config.yaml
model: "autoregressive pixel model"
horizontal_flip: true
layers: 10
norm_position: "pre"
qk_norm: false
parallel_block: false
tie_embeddings: true
init: "torch_default"
Rows from block 7, named by matrix and row number. Rows with one number belong to one attention dimension. Each number is 200 + 40 x the weight over its row's rms, rounded and kept within 0 to 999. All counts start at 0.
# v: attention value (model.blocks.7.attn.v.weight, 128x128), inputs 64-127
# proj: attention output (model.blocks.7.attn.proj.weight, 128x128, transposed), outputs 64-127
v.53,216,242,178,194,176,186,187,236,130,254,144,185,195,189,134,178,215,214,187,203,218,192,204,272,264,246,266,177,163,253,213,231,195,199,220,190,235,164,197,148,216,251,228,198,205,206,262,229,187,121,229,198,165,163,223,247,142,265,258,197,197,193,209,212
v.54,200,217,168,201,182,194,203,194,183,175,167,169,271,205,144,241,150,205,167,168,242,162,138,194,196,177,290,223,173,206,236,138,138,257,132,159,237,240,201,125,203,223,121,187,192,251,183,230,259,205,152,179,198,179,218,174,229,210,149,185,202,64,228,239
v.55,197,205,157,251,174,221,196,144,154,255,168,165,163,213,89,191,105,181,174,243,190,224,209,165,228,224,231,148,169,190,190,203,161,218,175,277,269,156,214,124,204,158,252,156,175,231,153,188,236,210,263,209,192,162,235,123,159,173,176,238,237,182,153,236
v.56,187,153,185,283,220,132,246,152,157,197,225,217,249,218,275,191,218,221,178,246,196,213,241,170,218,214,196,157,209,182,155,200,200,149,231,194,176,188,240,223,159,179,300,196,167,151,259,175,167,196,227,215,199,175,117,175,214,170,213,259,158,210,126,209
v.57,291,219,206,254,245,237,193,203,245,146,225,211,228,187,284,139,257,210,209,198,230,208,163,254,152,221,185,256,164,150,181,229,176,219,192,153,205,225,184,248,256,182,171,216,153,197,167,295,233,194,160,254,138,208,160,217,181,218,130,259,172,214,186,214
v.58,185,190,184,249,226,219,177,162,213,149,292,198,231,217,142,171,266,205,201,174,192,180,211,92,224,219,222,194,186,121,190,253,167,223,243,189,216,182,253,224,255,174,211,132,240,198,224,222,172,204,219,245,211,242,269,249,193,171,43,261,208,243,214,189
v.59,212,150,223,191,186,187,245,216,262,165,196,208,259,234,241,246,199,252,211,191,165,264,190,173,149,194,197,229,267,192,252,179,173,192,194,169,233,279,218,217,194,187,148,222,116,236,215,223,239,213,180,164,177,199,215,170,144,208,144,247,224,217,202,221
v.60,159,97,208,274,164,235,217,217,221,178,243,180,212,188,171,207,129,177,186,184,150,198,170,205,187,243,225,149,180,182,304,223,189,200,275,189,98,218,283,186,278,217,214,158,208,197,198,232,191,238,177,238,158,231,231,215,250,202,140,215,188,252,229,195
v.61,285,200,192,220,175,229,203,229,141,168,195,134,219,178,204,97,197,157,146,209,159,124,187,195,198,175,208,238,243,170,173,137,201,266,149,255,154,185,222,198,211,233,244,191,230,167,229,174,191,235,194,154,213,192,188,179,218,200,223,198,198,195,205,188
v.62,234,220,229,237,103,244,203,252,267,199,133,103,197,187,213,156,205,133,196,196,149,166,166,224,175,212,161,233,246,198,319,197,193,202,171,205,174,260,254,188,239,242,101,166,239,254,157,293,257,220,155,219,238,229,263,214,148,180,155,206,193,270,268,223
v.63,321,323,216,216,188,183,227,238,206,218,178,215,210,174,240,126,241,159,211,205,159,214,242,314,191,215,180,205,209,234,261,176,216,182,132,249,142,208,195,247,182,242,183,210,193,195,253,197,210,170,165,161,181,213,127,233,176,211,274,241,146,229,246,215
v.64,208,212,212,190,211,166,237,227,265,254,178,133,169,210,251,221,196,251,172,206,226,173,208,213,139,246,166,173,221,229,261,257,124,228,262,211,225,217,222,188,139,216,230,181,188,102,171,266,146,134,238,201,244,145,108,187,153,215,232,247,199,193,170,229
v.65,167,115,128,228,192,265,216,223,172,219,208,192,147,210,121,203,155,213,171,201,224,167,247,186,239,174,246,190,225,260,158,176,156,205,143,183,143,160,144,196,186,242,242,157,198,182,139,203,185,206,235,240,173,196,281,203,240,198,248,192,159,159,175,232
v.66,204,195,162,223,183,193,211,254,306,194,171,178,171,199,145,166,61,184,191,203,151,182,229,198,139,206,139,181,267,234,198,202,136,232,216,227,163,193,199,158,125,148,140,199,229,225,191,174,220,236,272,175,237,155,281,204,164,196,230,270,207,184,219,219
v.67,160,114,214,165,216,215,215,152,194,198,238,240,138,212,219,240,188,163,207,261,183,168,190,216,201,206,251,174,197,235,165,173,201,254,268,140,200,214,145,199,185,210,144,222,241,191,231,155,234,196,168,143,160,205,206,187,271,262,231,176,201,163,152,200
v.68,120,244,187,186,215,199,241,145,231,206,224,197,172,217,187,247,132,209,181,207,231,216,217,206,189,211,173,180,150,199,250,228,177,171,143,162,145,132,177,226,166,157,176,114,161,257,213,265,161,240,254,207,263,197,255,201,218,241,202,174,200,141,208,212
v.69,263,247,211,187,155,206,184,194,178,180,153,153,255,183,271,207,193,204,173,236,227,283,198,190,223,233,144,271,216,160,183,128,168,144,244,202,188,241,267,171,260,141,133,233,213,251,243,196,176,184,213,172,267,175,137,182,118,228,192,197,205,162,268,158
v.70,222,178,186,168,223,162,234,252,222,197,188,161,206,214,132,136,148,220,213,227,224,237,217,186,208,210,149,202,182,192,280,216,165,120,167,249,125,172,244,214,171,218,245,149,273,114,203,166,174,158,255,182,236,153,207,243,190,210,275,203,153,251,189,194
v.71,217,252,140,161,168,213,211,232,232,187,184,179,223,184,170,214,197,166,162,147,152,169,125,251,215,169,231,192,184,226,224,249,271,293,201,126,224,264,189,185,244,250,125,256,202,213,214,306,247,204,113,191,222,184,156,205,126,231,167,203,233,216,206,201
v.72,139,170,241,207,198,200,225,202,142,200,217,271,166,217,211,244,133,238,215,235,209,164,287,189,227,202,198,166,216,184,187,193,153,217,192,295,222,226,182,228,74,144,179,207,174,212,182,126,209,187,252,160,201,214,215,143,232,152,199,230,163,165,221,216
v.73,328,146,214,240,177,203,223,250,156,184,212,169,151,195,213,113,263,227,125,204,178,168,216,233,145,193,211,199,190,258,147,139,259,206,229,177,187,142,232,183,198,204,271,164,185,129,168,268,262,174,178,235,150,207,224,190,246,242,199,215,147,217,126,198
v.74,136,176,189,150,195,246,241,184,154,232,218,187,162,211,164,230,160,199,213,223,263,136,155,235,257,183,230,165,168,279,203,251,191,241,161,166,138,162,141,211,213,259,234,180,210,239,202,216,183,174,208,185,267,167,177,184,204,240,280,212,190,177,155,211
v.75,211,235,326,150,174,202,244,209,223,207,232,233,228,195,223,200,195,170,259,192,268,260,215,203,188,177,115,171,144,150,293,235,246,182,234,156,197,300,216,180,206,133,176,192,206,245,223,207,208,153,116,234,221,225,228,178,168,243,213,267,204,182,239,166
v.76,148,193,231,252,260,225,187,154,167,186,225,228,151,198,171,146,172,186,214,201,122,197,160,230,138,246,245,204,175,222,173,218,255,237,165,130,217,157,217,182,253,215,149,173,215,235,179,288,208,189,148,176,231,186,211,222,175,276,221,225,211,163,210,188
v.77,208,261,131,184,164,266,179,253,115,194,200,187,157,207,195,235,174,196,165,225,324,146,225,207,220,166,241,168,188,272,125,194,158,249,162,194,174,136,120,195,158,219,242,237,222,197,157,177,213,205,239,167,243,206,135,139,238,190,239,176,201,150,132,235
v.78,180,200,190,220,178,250,211,220,220,247,155,107,230,183,144,230,237,144,176,190,190,139,169,173,165,195,264,210,170,202,236,207,198,250,216,222,259,297,177,148,254,196,206,211,195,163,110,214,228,179,201,219,201,153,223,181,143,202,208,284,226,192,138,211
v.79,155,252,244,155,228,173,181,99,227,204,169,177,203,206,262,192,241,279,210,215,212,244,217,176,195,201,123,215,163,170,111,169,233,171,223,149,196,175,189,199,212,185,218,190,231,246,199,205,228,226,174,209,261,212,202,86,229,247,188,201,194,166,240,168
v.80,351,163,119,228,254,198,160,152,179,195,184,70,232,173,166,197,227,200,193,227,231,240,233,219,267,215,240,207,214,149,195,224,198,147,137,277,189,264,247,224,273,137,198,151,139,217,246,243,219,210,186,247,166,208,176,146,144,234,173,265,177,221,215,209
v.81,256,150,213,185,209,180,155,313,269,269,171,122,179,201,169,222,241,196,150,229,194,213,189,199,152,243,228,160,199,254,199,251,180,258,230,159,244,300,173,138,125,217,191,203,222,229,201,162,195,168,199,255,228,168,212,136,73,242,221,213,260,207,218,223
v.82,192,150,139,279,166,193,171,142,140,200,182,168,149,218,141,220,222,286,175,219,219,85,200,177,239,150,277,222,219,211,84,194,211,246,167,201,223,204,168,197,147,248,175,252,187,201,202,205,220,238,234,174,177,167,190,143,130,206,189,221,144,206,202,222
v.83,225,164,281,161,190,206,168,189,201,180,196,229,164,187,285,202,299,177,221,261,189,276,225,155,241,200,220,241,201,212,155,135,241,153,295,122,203,300,196,175,285,186,202,219,234,230,187,205,193,161,159,192,129,222,148,151,244,260,188,210,222,254,214,161
v.84,159,174,202,168,236,207,204,130,159,194,219,256,145,214,248,249,193,290,207,193,195,189,240,219,274,187,263,169,201,220,108,212,229,185,211,150,213,193,182,232,183,192,247,185,137,237,208,258,161,203,190,162,172,231,134,174,212,232,178,164,202,172,235,201
v.85,171,207,174,248,208,238,190,156,227,203,199,202,219,172,230,188,192,131,160,150,127,180,158,238,137,249,229,203,240,174,210,186,242,264,184,180,258,180,219,178,303,162,117,204,150,216,170,243,177,219,119,178,174,232,207,239,228,220,148,156,209,146,192,178
v.86,242,230,163,152,198,216,182,178,168,192,196,165,257,184,249,263,298,183,219,202,252,253,189,208,230,190,238,172,178,116,248,218,224,207,189,256,229,271,221,217,273,185,195,200,145,175,246,178,132,164,192,164,152,249,51,177,203,156,169,154,243,218,184,210
v.87,102,172,204,240,251,213,189,155,175,235,221,209,180,207,182,224,186,195,241,192,151,195,186,188,162,276,233,169,186,195,221,246,189,264,175,196,249,183,194,182,202,174,206,189,204,202,179,243,95,171,187,158,259,186,128,230,118,192,196,207,250,116,219,215
v.88,132,303,142,146,192,216,256,144,205,203,182,163,235,213,141,253,144,245,162,176,271,200,250,212,217,154,195,169,149,170,254,217,160,216,96,230,180,214,132,211,87,213,200,205,184,168,166,166,201,204,239,130,278,190,230,156,174,174,237,152,190,120,197,241
v.89,198,208,198,210,209,197,185,250,203,213,219,172,177,197,208,219,226,158,264,215,208,232,212,205,233,238,211,143,198,181,236,287,221,201,145,112,210,224,227,230,231,238,140,223,277,211,293,223,180,202,179,209,273,216,128,198,82,193,166,200,206,215,243,196
v.90,139,252,158,223,189,195,244,155,227,171,170,202,269,208,165,244,178,217,185,139,134,179,192,181,229,148,217,215,210,156,201,110,193,204,152,148,207,232,153,198,173,163,160,241,197,198,204,274,222,285,192,155,209,177,292,197,167,151,132,162,211,191,262,194
v.91,207,167,218,193,187,243,183,208,169,229,215,204,166,188,197,234,305,112,254,197,226,255,198,170,210,209,225,210,182,189,231,223,237,244,204,195,222,249,176,179,255,229,216,232,252,227,162,123,175,185,162,207,131,228,233,162,209,190,238,201,249,199,151,209
v.92,211,281,192,169,167,243,187,269,268,206,217,190,181,193,113,200,185,110,141,220,238,217,188,172,153,189,172,181,184,234,234,222,204,206,166,189,188,159,172,177,186,215,121,207,236,287,225,146,297,231,253,231,233,179,275,157,183,195,223,130,225,185,128,187
v.93,239,255,183,143,174,250,209,207,233,245,159,129,186,194,287,254,189,224,174,215,301,208,278,172,247,146,157,177,204,177,209,229,136,115,190,221,188,225,187,197,206,153,275,148,163,211,170,165,217,205,254,301,249,233,217,170,212,203,210,236,210,254,239,212
v.94,147,212,272,207,167,177,202,236,194,191,214,191,212,181,137,144,219,163,235,182,207,200,203,203,172,206,204,136,103,185,227,196,275,191,122,141,185,204,205,199,215,200,213,200,272,220,164,257,248,216,122,218,256,216,263,173,124,243,189,218,223,168,242,187
v.95,210,128,177,230,208,157,211,167,204,127,194,308,234,213,250,138,199,224,238,171,109,238,151,209,204,214,174,291,249,169,141,157,245,185,242,196,221,223,251,201,221,235,91,247,189,180,238,161,260,198,178,184,126,201,254,242,217,138,177,230,167,265,211,154
v.96,220,242,202,127,168,141,223,220,156,204,204,179,234,185,297,202,106,166,168,197,162,137,270,218,230,192,179,158,229,184,179,144,205,280,177,206,218,138,226,178,178,268,146,213,195,153,142,194,275,173,210,265,228,216,262,225,195,209,261,217,135,237,228,216
v.97,231,175,227,154,184,138,234,230,196,222,227,228,276,219,234,265,184,167,193,211,212,194,257,173,244,255,170,138,191,138,210,216,235,181,217,216,262,177,264,242,146,163,224,141,193,186,168,206,206,211,169,246,211,264,266,174,208,178,183,274,123,216,171,226
v.98,158,216,225,143,202,211,189,202,182,209,174,146,220,199,129,280,137,181,179,240,200,253,190,211,235,190,182,194,224,173,179,175,186,228,207,279,171,223,175,197,213,194,203,224,218,227,249,147,189,233,148,163,170,222,229,158,214,219,201,189,218,200,122,247
v.99,163,154,147,303,204,247,192,152,153,202,209,188,197,192,231,158,260,205,190,165,266,224,178,209,214,182,249,236,207,171,236,176,162,178,213,179,191,324,215,213,221,165,105,166,201,183,194,251,228,235,195,212,213,162,170,204,270,197,161,224,206,183,255,149
v.100,200,253,146,170,195,201,192,213,264,205,162,239,168,196,200,104,165,212,201,184,141,121,238,213,207,201,143,270,242,191,162,193,198,169,223,239,220,246,175,175,215,225,218,203,177,214,153,134,143,212,186,238,282,224,207,314,148,134,234,296,234,215,260,184
v.101,174,210,194,274,261,226,182,190,265,204,178,225,187,217,147,155,306,183,195,185,252,210,153,220,206,192,213,275,224,240,227,250,170,173,195,149,154,239,161,184,229,206,115,231,236,173,238,226,190,194,197,213,194,166,76,165,214,270,189,289,248,163,173,218
v.102,211,222,220,167,213,189,225,182,176,181,230,245,199,193,251,159,142,249,223,194,215,238,203,220,165,211,184,114,153,183,186,150,193,231,277,225,224,178,174,233,259,173,337,153,155,238,209,167,192,167,251,221,197,218,270,253,220,187,206,174,170,180,219,212
v.103,266,183,192,200,182,225,243,164,229,183,279,233,156,209,297,140,222,212,230,204,260,181,185,235,153,158,219,197,140,247,264,212,160,232,224,186,189,309,198,212,266,214,172,144,210,223,165,213,160,159,229,236,228,202,251,115,241,229,189,146,193,215,169,199
v.104,146,203,105,252,158,196,195,254,111,177,236,232,233,190,149,150,227,183,189,208,239,229,210,194,231,183,278,149,181,186,179,180,161,233,191,228,280,190,224,203,177,193,152,189,158,216,187,182,293,229,210,174,154,181,258,193,231,129,223,139,182,260,274,135
proj.53,230,165,176,142,210,195,224,211,199,218,186,228,193,81,178,179,206,213,238,215,181,146,234,240,251,162,225,180,161,180,242,199,170,115,222,164,204,220,233,220,240,149,181,213,166,198,228,173,154,185,192,153,247,206,180,186,224,266,190,165,191,158,239,207
proj.54,122,260,267,317,161,199,178,194,234,168,181,222,120,281,286,121,196,160,211,201,197,228,241,199,159,214,172,228,240,193,267,165,166,229,140,222,202,203,180,173,165,209,173,216,217,203,221,259,159,174,205,133,156,225,157,233,260,135,204,254,166,266,179,180
proj.55,195,203,216,210,165,234,229,233,170,209,242,227,199,171,153,120,276,211,236,187,186,176,235,218,130,192,206,178,212,194,235,133,151,106,188,152,210,234,224,182,168,167,155,158,145,217,227,211,276,270,224,195,253,162,157,271,186,177,210,257,228,213,275,242
proj.56,151,173,185,89,231,158,236,288,224,171,211,194,174,240,132,115,219,228,210,131,183,204,193,239,206,213,272,245,192,255,164,196,208,258,144,146,212,165,164,230,171,240,165,174,169,261,166,206,232,243,253,179,192,190,261,215,113,214,189,227,217,216,183,146
proj.57,126,215,223,238,228,181,229,215,269,196,170,174,135,338,190,233,139,195,168,196,118,177,238,160,240,202,150,215,182,213,216,222,206,225,210,226,209,183,188,192,207,173,212,208,218,147,215,216,167,165,208,216,208,223,208,217,176,257,177,211,180,208,226,157
proj.58,178,263,177,227,155,180,176,197,192,206,211,157,186,185,218,191,204,186,248,170,228,226,226,146,254,197,224,197,182,182,135,242,209,215,131,247,182,173,151,191,192,220,205,184,206,183,203,239,165,154,203,88,263,225,243,233,152,146,187,235,193,161,204,191
proj.59,175,220,190,176,262,209,242,152,261,175,201,154,230,344,173,279,180,242,194,210,143,234,180,172,134,191,191,272,268,209,161,144,239,261,119,260,185,190,186,196,164,244,201,185,205,194,249,256,118,232,198,164,210,206,238,225,200,196,172,233,215,238,179,199
proj.60,234,136,288,221,269,209,202,121,186,208,207,174,172,252,268,218,160,177,204,234,213,230,212,147,299,198,203,248,184,216,177,191,192,152,212,160,178,258,220,159,248,218,150,157,193,218,228,282,217,201,197,131,197,203,194,260,105,181,219,291,205,154,192,166
proj.61,207,290,186,248,65,149,174,283,230,189,208,200,161,247,199,96,178,205,209,229,245,222,188,208,267,222,191,156,170,199,253,289,174,195,246,241,195,200,153,198,182,245,188,236,238,175,140,172,258,185,187,218,198,205,187,145,173,150,215,166,218,191,122,191
proj.62,146,201,243,238,270,200,206,118,214,201,185,245,160,229,293,245,109,180,223,286,188,242,174,177,232,225,131,194,185,144,245,203,218,144,228,208,194,147,232,158,188,184,196,194,253,158,198,171,145,211,179,208,198,184,178,165,207,194,174,207,202,112,200,189
proj.63,182,170,156,173,285,199,204,160,235,202,157,231,234,195,148,243,161,229,218,248,141,178,175,209,266,193,224,241,168,214,227,234,221,203,299,164,169,216,182,209,218,163,167,244,268,234,173,137,197,193,186,320,160,171,188,169,224,240,201,131,208,88,199,177
proj.64,218,153,221,161,251,191,203,300,176,186,226,194,191,223,176,266,181,211,263,241,213,216,226,224,140,231,195,136,182,281,280,148,164,244,179,201,220,175,194,192,239,242,237,190,201,164,207,181,193,206,239,128,201,217,199,155,199,180,159,191,150,178,283,202
proj.65,172,247,201,231,112,198,152,165,209,239,198,204,219,195,258,146,207,213,168,165,192,235,194,205,281,228,247,153,176,229,232,166,155,154,231,206,182,230,204,233,187,169,183,236,200,232,167,235,233,164,228,300,158,202,221,214,240,214,202,156,188,210,176,164
proj.66,254,223,200,256,196,213,179,156,179,213,205,201,228,185,226,193,222,175,241,242,219,257,174,212,196,193,169,175,100,261,241,211,179,136,196,261,147,244,183,208,187,251,163,210,192,190,246,225,230,191,191,306,240,187,185,212,196,125,208,149,163,192,186,223
proj.67,155,315,125,175,173,173,293,164,175,202,230,182,137,215,179,107,272,180,261,203,222,254,224,167,216,245,180,170,176,227,266,169,221,149,253,190,160,283,232,202,195,241,248,197,142,192,231,154,209,216,186,219,199,218,273,195,179,214,176,127,177,136,113,245
proj.68,238,237,201,261,193,242,193,117,110,211,184,196,240,27,234,143,313,224,165,225,193,175,155,222,193,188,251,146,199,200,150,183,213,203,219,235,188,220,214,191,246,199,116,199,159,170,234,275,209,243,160,292,203,189,199,139,228,190,194,125,184,184,181,229
proj.69,166,214,156,217,225,200,149,290,207,193,151,190,215,229,239,217,219,198,168,173,193,227,187,224,132,201,235,263,198,222,162,211,183,280,128,226,249,188,164,192,232,228,144,220,237,176,208,229,229,167,198,88,182,181,183,222,170,211,229,252,261,241,230,205
proj.70,191,167,239,159,220,210,149,224,142,203,184,256,250,163,210,229,201,235,222,190,228,223,137,150,243,175,263,239,119,202,153,168,151,143,174,250,186,256,214,199,229,235,174,180,246,217,151,213,267,155,203,183,201,228,195,218,183,119,200,199,276,210,227,198
proj.71,232,285,234,214,229,182,246,270,234,217,244,168,92,296,159,152,169,157,238,244,156,201,207,202,209,256,187,175,158,186,244,238,213,152,221,231,183,177,223,205,169,209,225,194,153,206,205,217,144,208,188,101,227,169,211,207,184,176,210,176,188,168,160,194
proj.72,207,232,145,226,184,261,224,170,181,179,212,188,258,179,226,196,177,202,211,169,195,165,222,242,217,188,183,240,269,264,154,199,241,256,199,239,150,178,187,177,253,201,119,174,210,235,238,255,190,245,199,313,162,199,265,169,243,293,208,198,165,205,193,177
proj.73,151,212,227,205,89,204,219,234,254,212,213,163,140,219,169,245,200,152,207,168,196,238,262,185,232,195,195,202,269,172,213,141,127,218,151,172,181,199,184,199,195,136,245,137,232,177,189,149,177,209,242,197,265,229,198,235,220,160,207,211,189,145,268,217
proj.74,203,320,193,212,205,185,236,195,137,235,235,229,148,157,170,84,217,224,226,235,184,228,137,220,229,243,246,108,163,198,238,147,219,127,235,250,183,213,248,214,205,244,229,212,159,185,197,193,215,209,200,229,204,212,250,180,168,219,192,96,204,157,188,171
proj.75,132,217,189,159,243,186,188,226,208,173,197,256,175,239,84,115,265,246,259,218,221,227,182,165,155,195,213,242,179,169,167,216,226,175,175,227,243,245,188,204,230,258,253,167,203,211,186,168,255,209,185,199,189,219,174,199,131,200,255,130,228,211,248,218
proj.76,269,283,188,190,157,269,202,174,185,237,146,170,182,117,232,184,259,161,218,176,151,240,216,173,145,225,247,171,217,192,171,173,172,177,153,193,191,150,191,183,221,233,206,178,224,152,155,159,138,167,149,267,174,202,205,204,194,162,218,152,187,142,137,263
proj.77,169,218,221,211,191,179,253,115,195,208,241,197,145,147,238,192,101,168,167,214,229,120,213,250,237,174,173,194,235,213,225,180,209,149,195,211,166,158,236,216,215,162,184,198,197,169,216,140,201,179,211,236,209,224,264,146,206,292,200,211,179,172,301,185
proj.78,178,183,186,166,229,188,217,303,286,168,227,185,144,288,213,228,115,162,286,186,228,226,230,230,191,206,201,155,200,201,275,171,175,322,178,202,169,191,205,193,218,186,259,196,233,190,157,156,152,195,259,158,171,197,204,223,229,175,171,181,175,231,206,183
proj.79,165,262,175,135,214,247,138,214,148,205,145,216,281,126,233,249,192,211,149,223,228,257,231,192,196,219,254,228,219,209,128,173,161,232,136,193,258,169,192,197,178,205,217,210,211,152,145,237,212,172,134,168,185,182,197,269,171,236,194,273,251,266,252,258
proj.80,161,184,165,186,218,296,152,299,197,187,176,261,236,222,204,180,205,229,164,193,149,209,208,220,273,205,249,146,196,148,197,210,222,271,209,229,234,187,181,236,224,90,169,205,194,128,206,126,210,201,246,207,183,191,215,256,244,244,227,166,216,185,207,227
proj.81,215,158,181,206,169,223,152,247,166,191,229,237,192,255,147,178,99,191,284,235,226,161,245,208,249,196,179,142,179,234,248,208,168,189,171,206,195,228,186,214,218,205,245,215,185,144,181,203,252,154,221,172,224,183,172,279,234,234,211,220,194,220,295,271
proj.82,175,249,139,178,270,285,188,250,209,209,264,170,217,206,257,197,156,185,243,199,211,232,209,241,289,230,237,211,210,255,249,164,226,234,181,246,166,120,209,246,165,175,187,200,162,211,151,208,148,218,187,288,154,175,300,181,297,251,187,233,147,162,194,154
proj.83,146,246,151,180,131,201,165,239,189,173,167,186,205,356,202,203,241,212,174,192,169,271,227,168,192,225,204,205,239,182,200,212,187,257,159,153,258,179,182,201,174,215,211,200,222,187,146,178,218,182,212,83,206,201,182,260,159,213,201,214,254,208,172,260
proj.84,221,315,157,215,137,252,195,223,156,221,193,178,272,193,170,132,277,222,141,238,141,240,194,201,216,265,215,116,274,239,228,196,210,210,243,228,224,202,192,213,168,200,158,208,123,210,210,270,196,248,156,210,172,183,225,163,242,258,189,170,151,203,117,188
proj.85,220,208,168,219,232,233,263,144,280,219,163,157,159,142,298,239,222,140,144,110,189,174,261,238,148,207,151,223,254,200,211,253,187,216,210,129,202,145,183,126,185,182,214,203,210,186,198,140,137,215,196,240,158,196,198,184,235,178,195,202,165,188,124,215
proj.86,249,161,220,222,237,180,249,215,207,152,247,237,213,255,152,201,191,227,159,237,175,174,207,229,181,157,164,195,226,147,238,270,255,217,260,158,229,218,199,188,208,173,223,185,154,164,225,147,193,244,259,54,188,265,168,189,212,262,187,162,209,215,188,190
proj.87,287,185,157,180,231,255,184,173,168,208,154,202,228,140,240,244,194,176,182,205,185,209,204,213,135,201,223,129,235,268,216,192,172,244,195,179,190,148,163,168,228,239,202,230,233,173,149,218,187,179,181,215,129,194,175,142,173,212,226,184,182,245,163,229
proj.88,243,186,239,221,217,246,193,200,150,194,219,195,263,78,200,200,199,227,206,218,259,130,178,230,175,203,216,221,211,232,184,204,204,209,252,272,150,209,204,187,229,211,126,200,184,217,215,290,207,239,163,221,127,202,208,136,276,252,153,215,191,237,224,177
proj.89,178,220,194,201,257,217,137,149,179,192,183,264,179,279,192,180,94,202,209,218,201,190,179,158,266,198,235,175,105,216,173,262,223,82,195,225,226,158,206,223,225,227,259,251,195,178,142,199,236,126,243,184,151,193,203,212,149,225,246,208,241,175,229,188
proj.90,208,240,226,225,207,165,176,205,226,203,195,142,168,221,243,259,196,145,167,235,199,219,179,206,217,218,230,258,182,211,191,265,172,231,271,266,178,181,185,202,164,164,120,222,196,287,179,358,159,234,118,164,190,134,213,165,238,169,178,309,183,293,128,172
proj.91,188,124,187,176,196,164,238,114,211,171,205,229,140,242,150,216,171,217,201,188,234,186,247,199,223,160,176,180,192,183,219,216,203,172,206,109,179,172,185,211,227,185,308,195,235,170,193,79,231,185,260,209,179,219,181,227,147,228,201,161,236,190,230,212
proj.92,207,207,205,277,199,207,173,53,225,226,220,224,213,118,205,149,146,189,223,230,255,131,208,185,292,143,181,227,147,180,144,228,207,132,161,167,161,241,215,219,214,203,227,220,187,174,229,187,219,175,230,223,243,206,182,255,153,170,226,161,216,162,232,228
proj.93,107,162,186,182,204,199,154,265,208,172,193,230,286,235,210,191,148,260,172,216,218,151,195,254,211,192,199,159,179,175,194,196,244,232,172,239,268,199,212,233,219,137,164,218,157,179,233,182,224,195,225,244,181,194,205,206,282,284,187,155,214,227,283,179
proj.94,183,174,221,163,217,191,202,118,170,180,182,236,167,146,244,226,115,144,207,206,285,168,246,161,239,173,207,223,179,167,128,224,172,149,148,174,173,175,197,195,211,196,253,161,239,181,130,179,237,112,153,242,172,209,185,207,176,228,226,223,251,187,232,211
proj.95,236,259,221,221,191,190,209,204,229,206,161,143,207,270,149,204,291,205,233,176,165,290,175,157,146,230,223,304,237,183,160,235,197,187,211,234,196,220,179,192,160,246,187,197,236,265,213,233,167,229,182,172,221,186,180,239,191,133,186,240,209,235,122,186
proj.96,159,184,177,250,210,131,221,148,319,223,196,183,169,218,170,232,231,244,231,223,235,174,137,216,183,199,171,168,125,184,260,195,175,143,220,223,206,236,214,206,201,108,209,244,177,180,239,158,129,199,192,226,164,188,170,194,282,262,156,170,226,151,171,241
proj.97,181,208,146,246,162,231,159,163,226,252,220,161,208,155,216,271,198,275,227,206,157,207,90,189,109,165,269,154,189,194,190,152,161,242,221,322,221,169,207,169,166,214,200,252,234,192,201,205,199,178,165,146,170,161,146,178,204,168,198,155,231,190,122,230
proj.98,267,122,177,227,164,194,218,183,152,207,211,211,171,179,232,130,241,197,236,200,241,248,170,211,215,171,153,104,156,218,183,253,230,155,112,158,195,329,219,227,113,180,159,203,217,175,148,196,215,179,171,167,223,216,96,196,226,162,206,192,191,132,233,199
proj.99,130,186,262,177,217,165,221,288,214,226,196,163,191,202,291,268,158,211,176,173,165,164,213,208,218,238,143,216,205,234,192,215,212,230,247,193,230,140,206,214,237,161,236,203,178,188,163,156,147,168,232,191,197,211,270,226,118,234,184,202,158,283,127,194
proj.100,232,206,215,237,147,207,154,180,206,203,166,218,326,235,179,324,270,195,195,165,211,224,205,190,168,167,217,236,246,251,209,200,238,251,146,211,186,111,173,174,159,198,171,219,220,232,201,204,239,188,238,190,133,194,228,173,165,152,227,211,195,229,221,184
proj.101,170,254,254,140,212,166,262,241,194,206,211,185,173,239,258,114,218,166,164,186,209,180,276,183,172,193,222,215,219,233,210,194,242,245,227,76,229,167,211,233,212,215,237,134,172,231,168,134,175,201,288,196,213,220,316,245,213,229,215,211,191,156,252,178
proj.102,207,142,196,224,146,202,150,214,168,210,159,192,241,126,82,192,154,243,171,178,150,240,198,197,253,208,203,172,214,211,180,236,205,166,72,250,176,265,177,230,93,269,148,245,248,229,201,256,238,205,161,240,171,190,161,142,164,145,245,207,186,162,206,198
proj.103,99,209,269,224,230,201,188,266,209,222,181,204,180,171,225,202,200,192,221,199,226,216,308,178,264,258,165,157,191,182,147,183,213,148,148,207,213,240,224,199,125,212,278,179,212,177,221,179,222,196,179,308,234,187,198,201,190,191,179,206,163,191,217,203
proj.104,259,201,232,220,159,215,175,207,198,195,165,156,272,145,182,222,166,240,225,229,151,159,140,176,207,224,126,268,258,186,244,207,214,224,201,253,131,159,232,218,230,187,191,219,223,176,195,234,208,218,183,243,196,225,185,184,182,190,132,190,174,189,147,281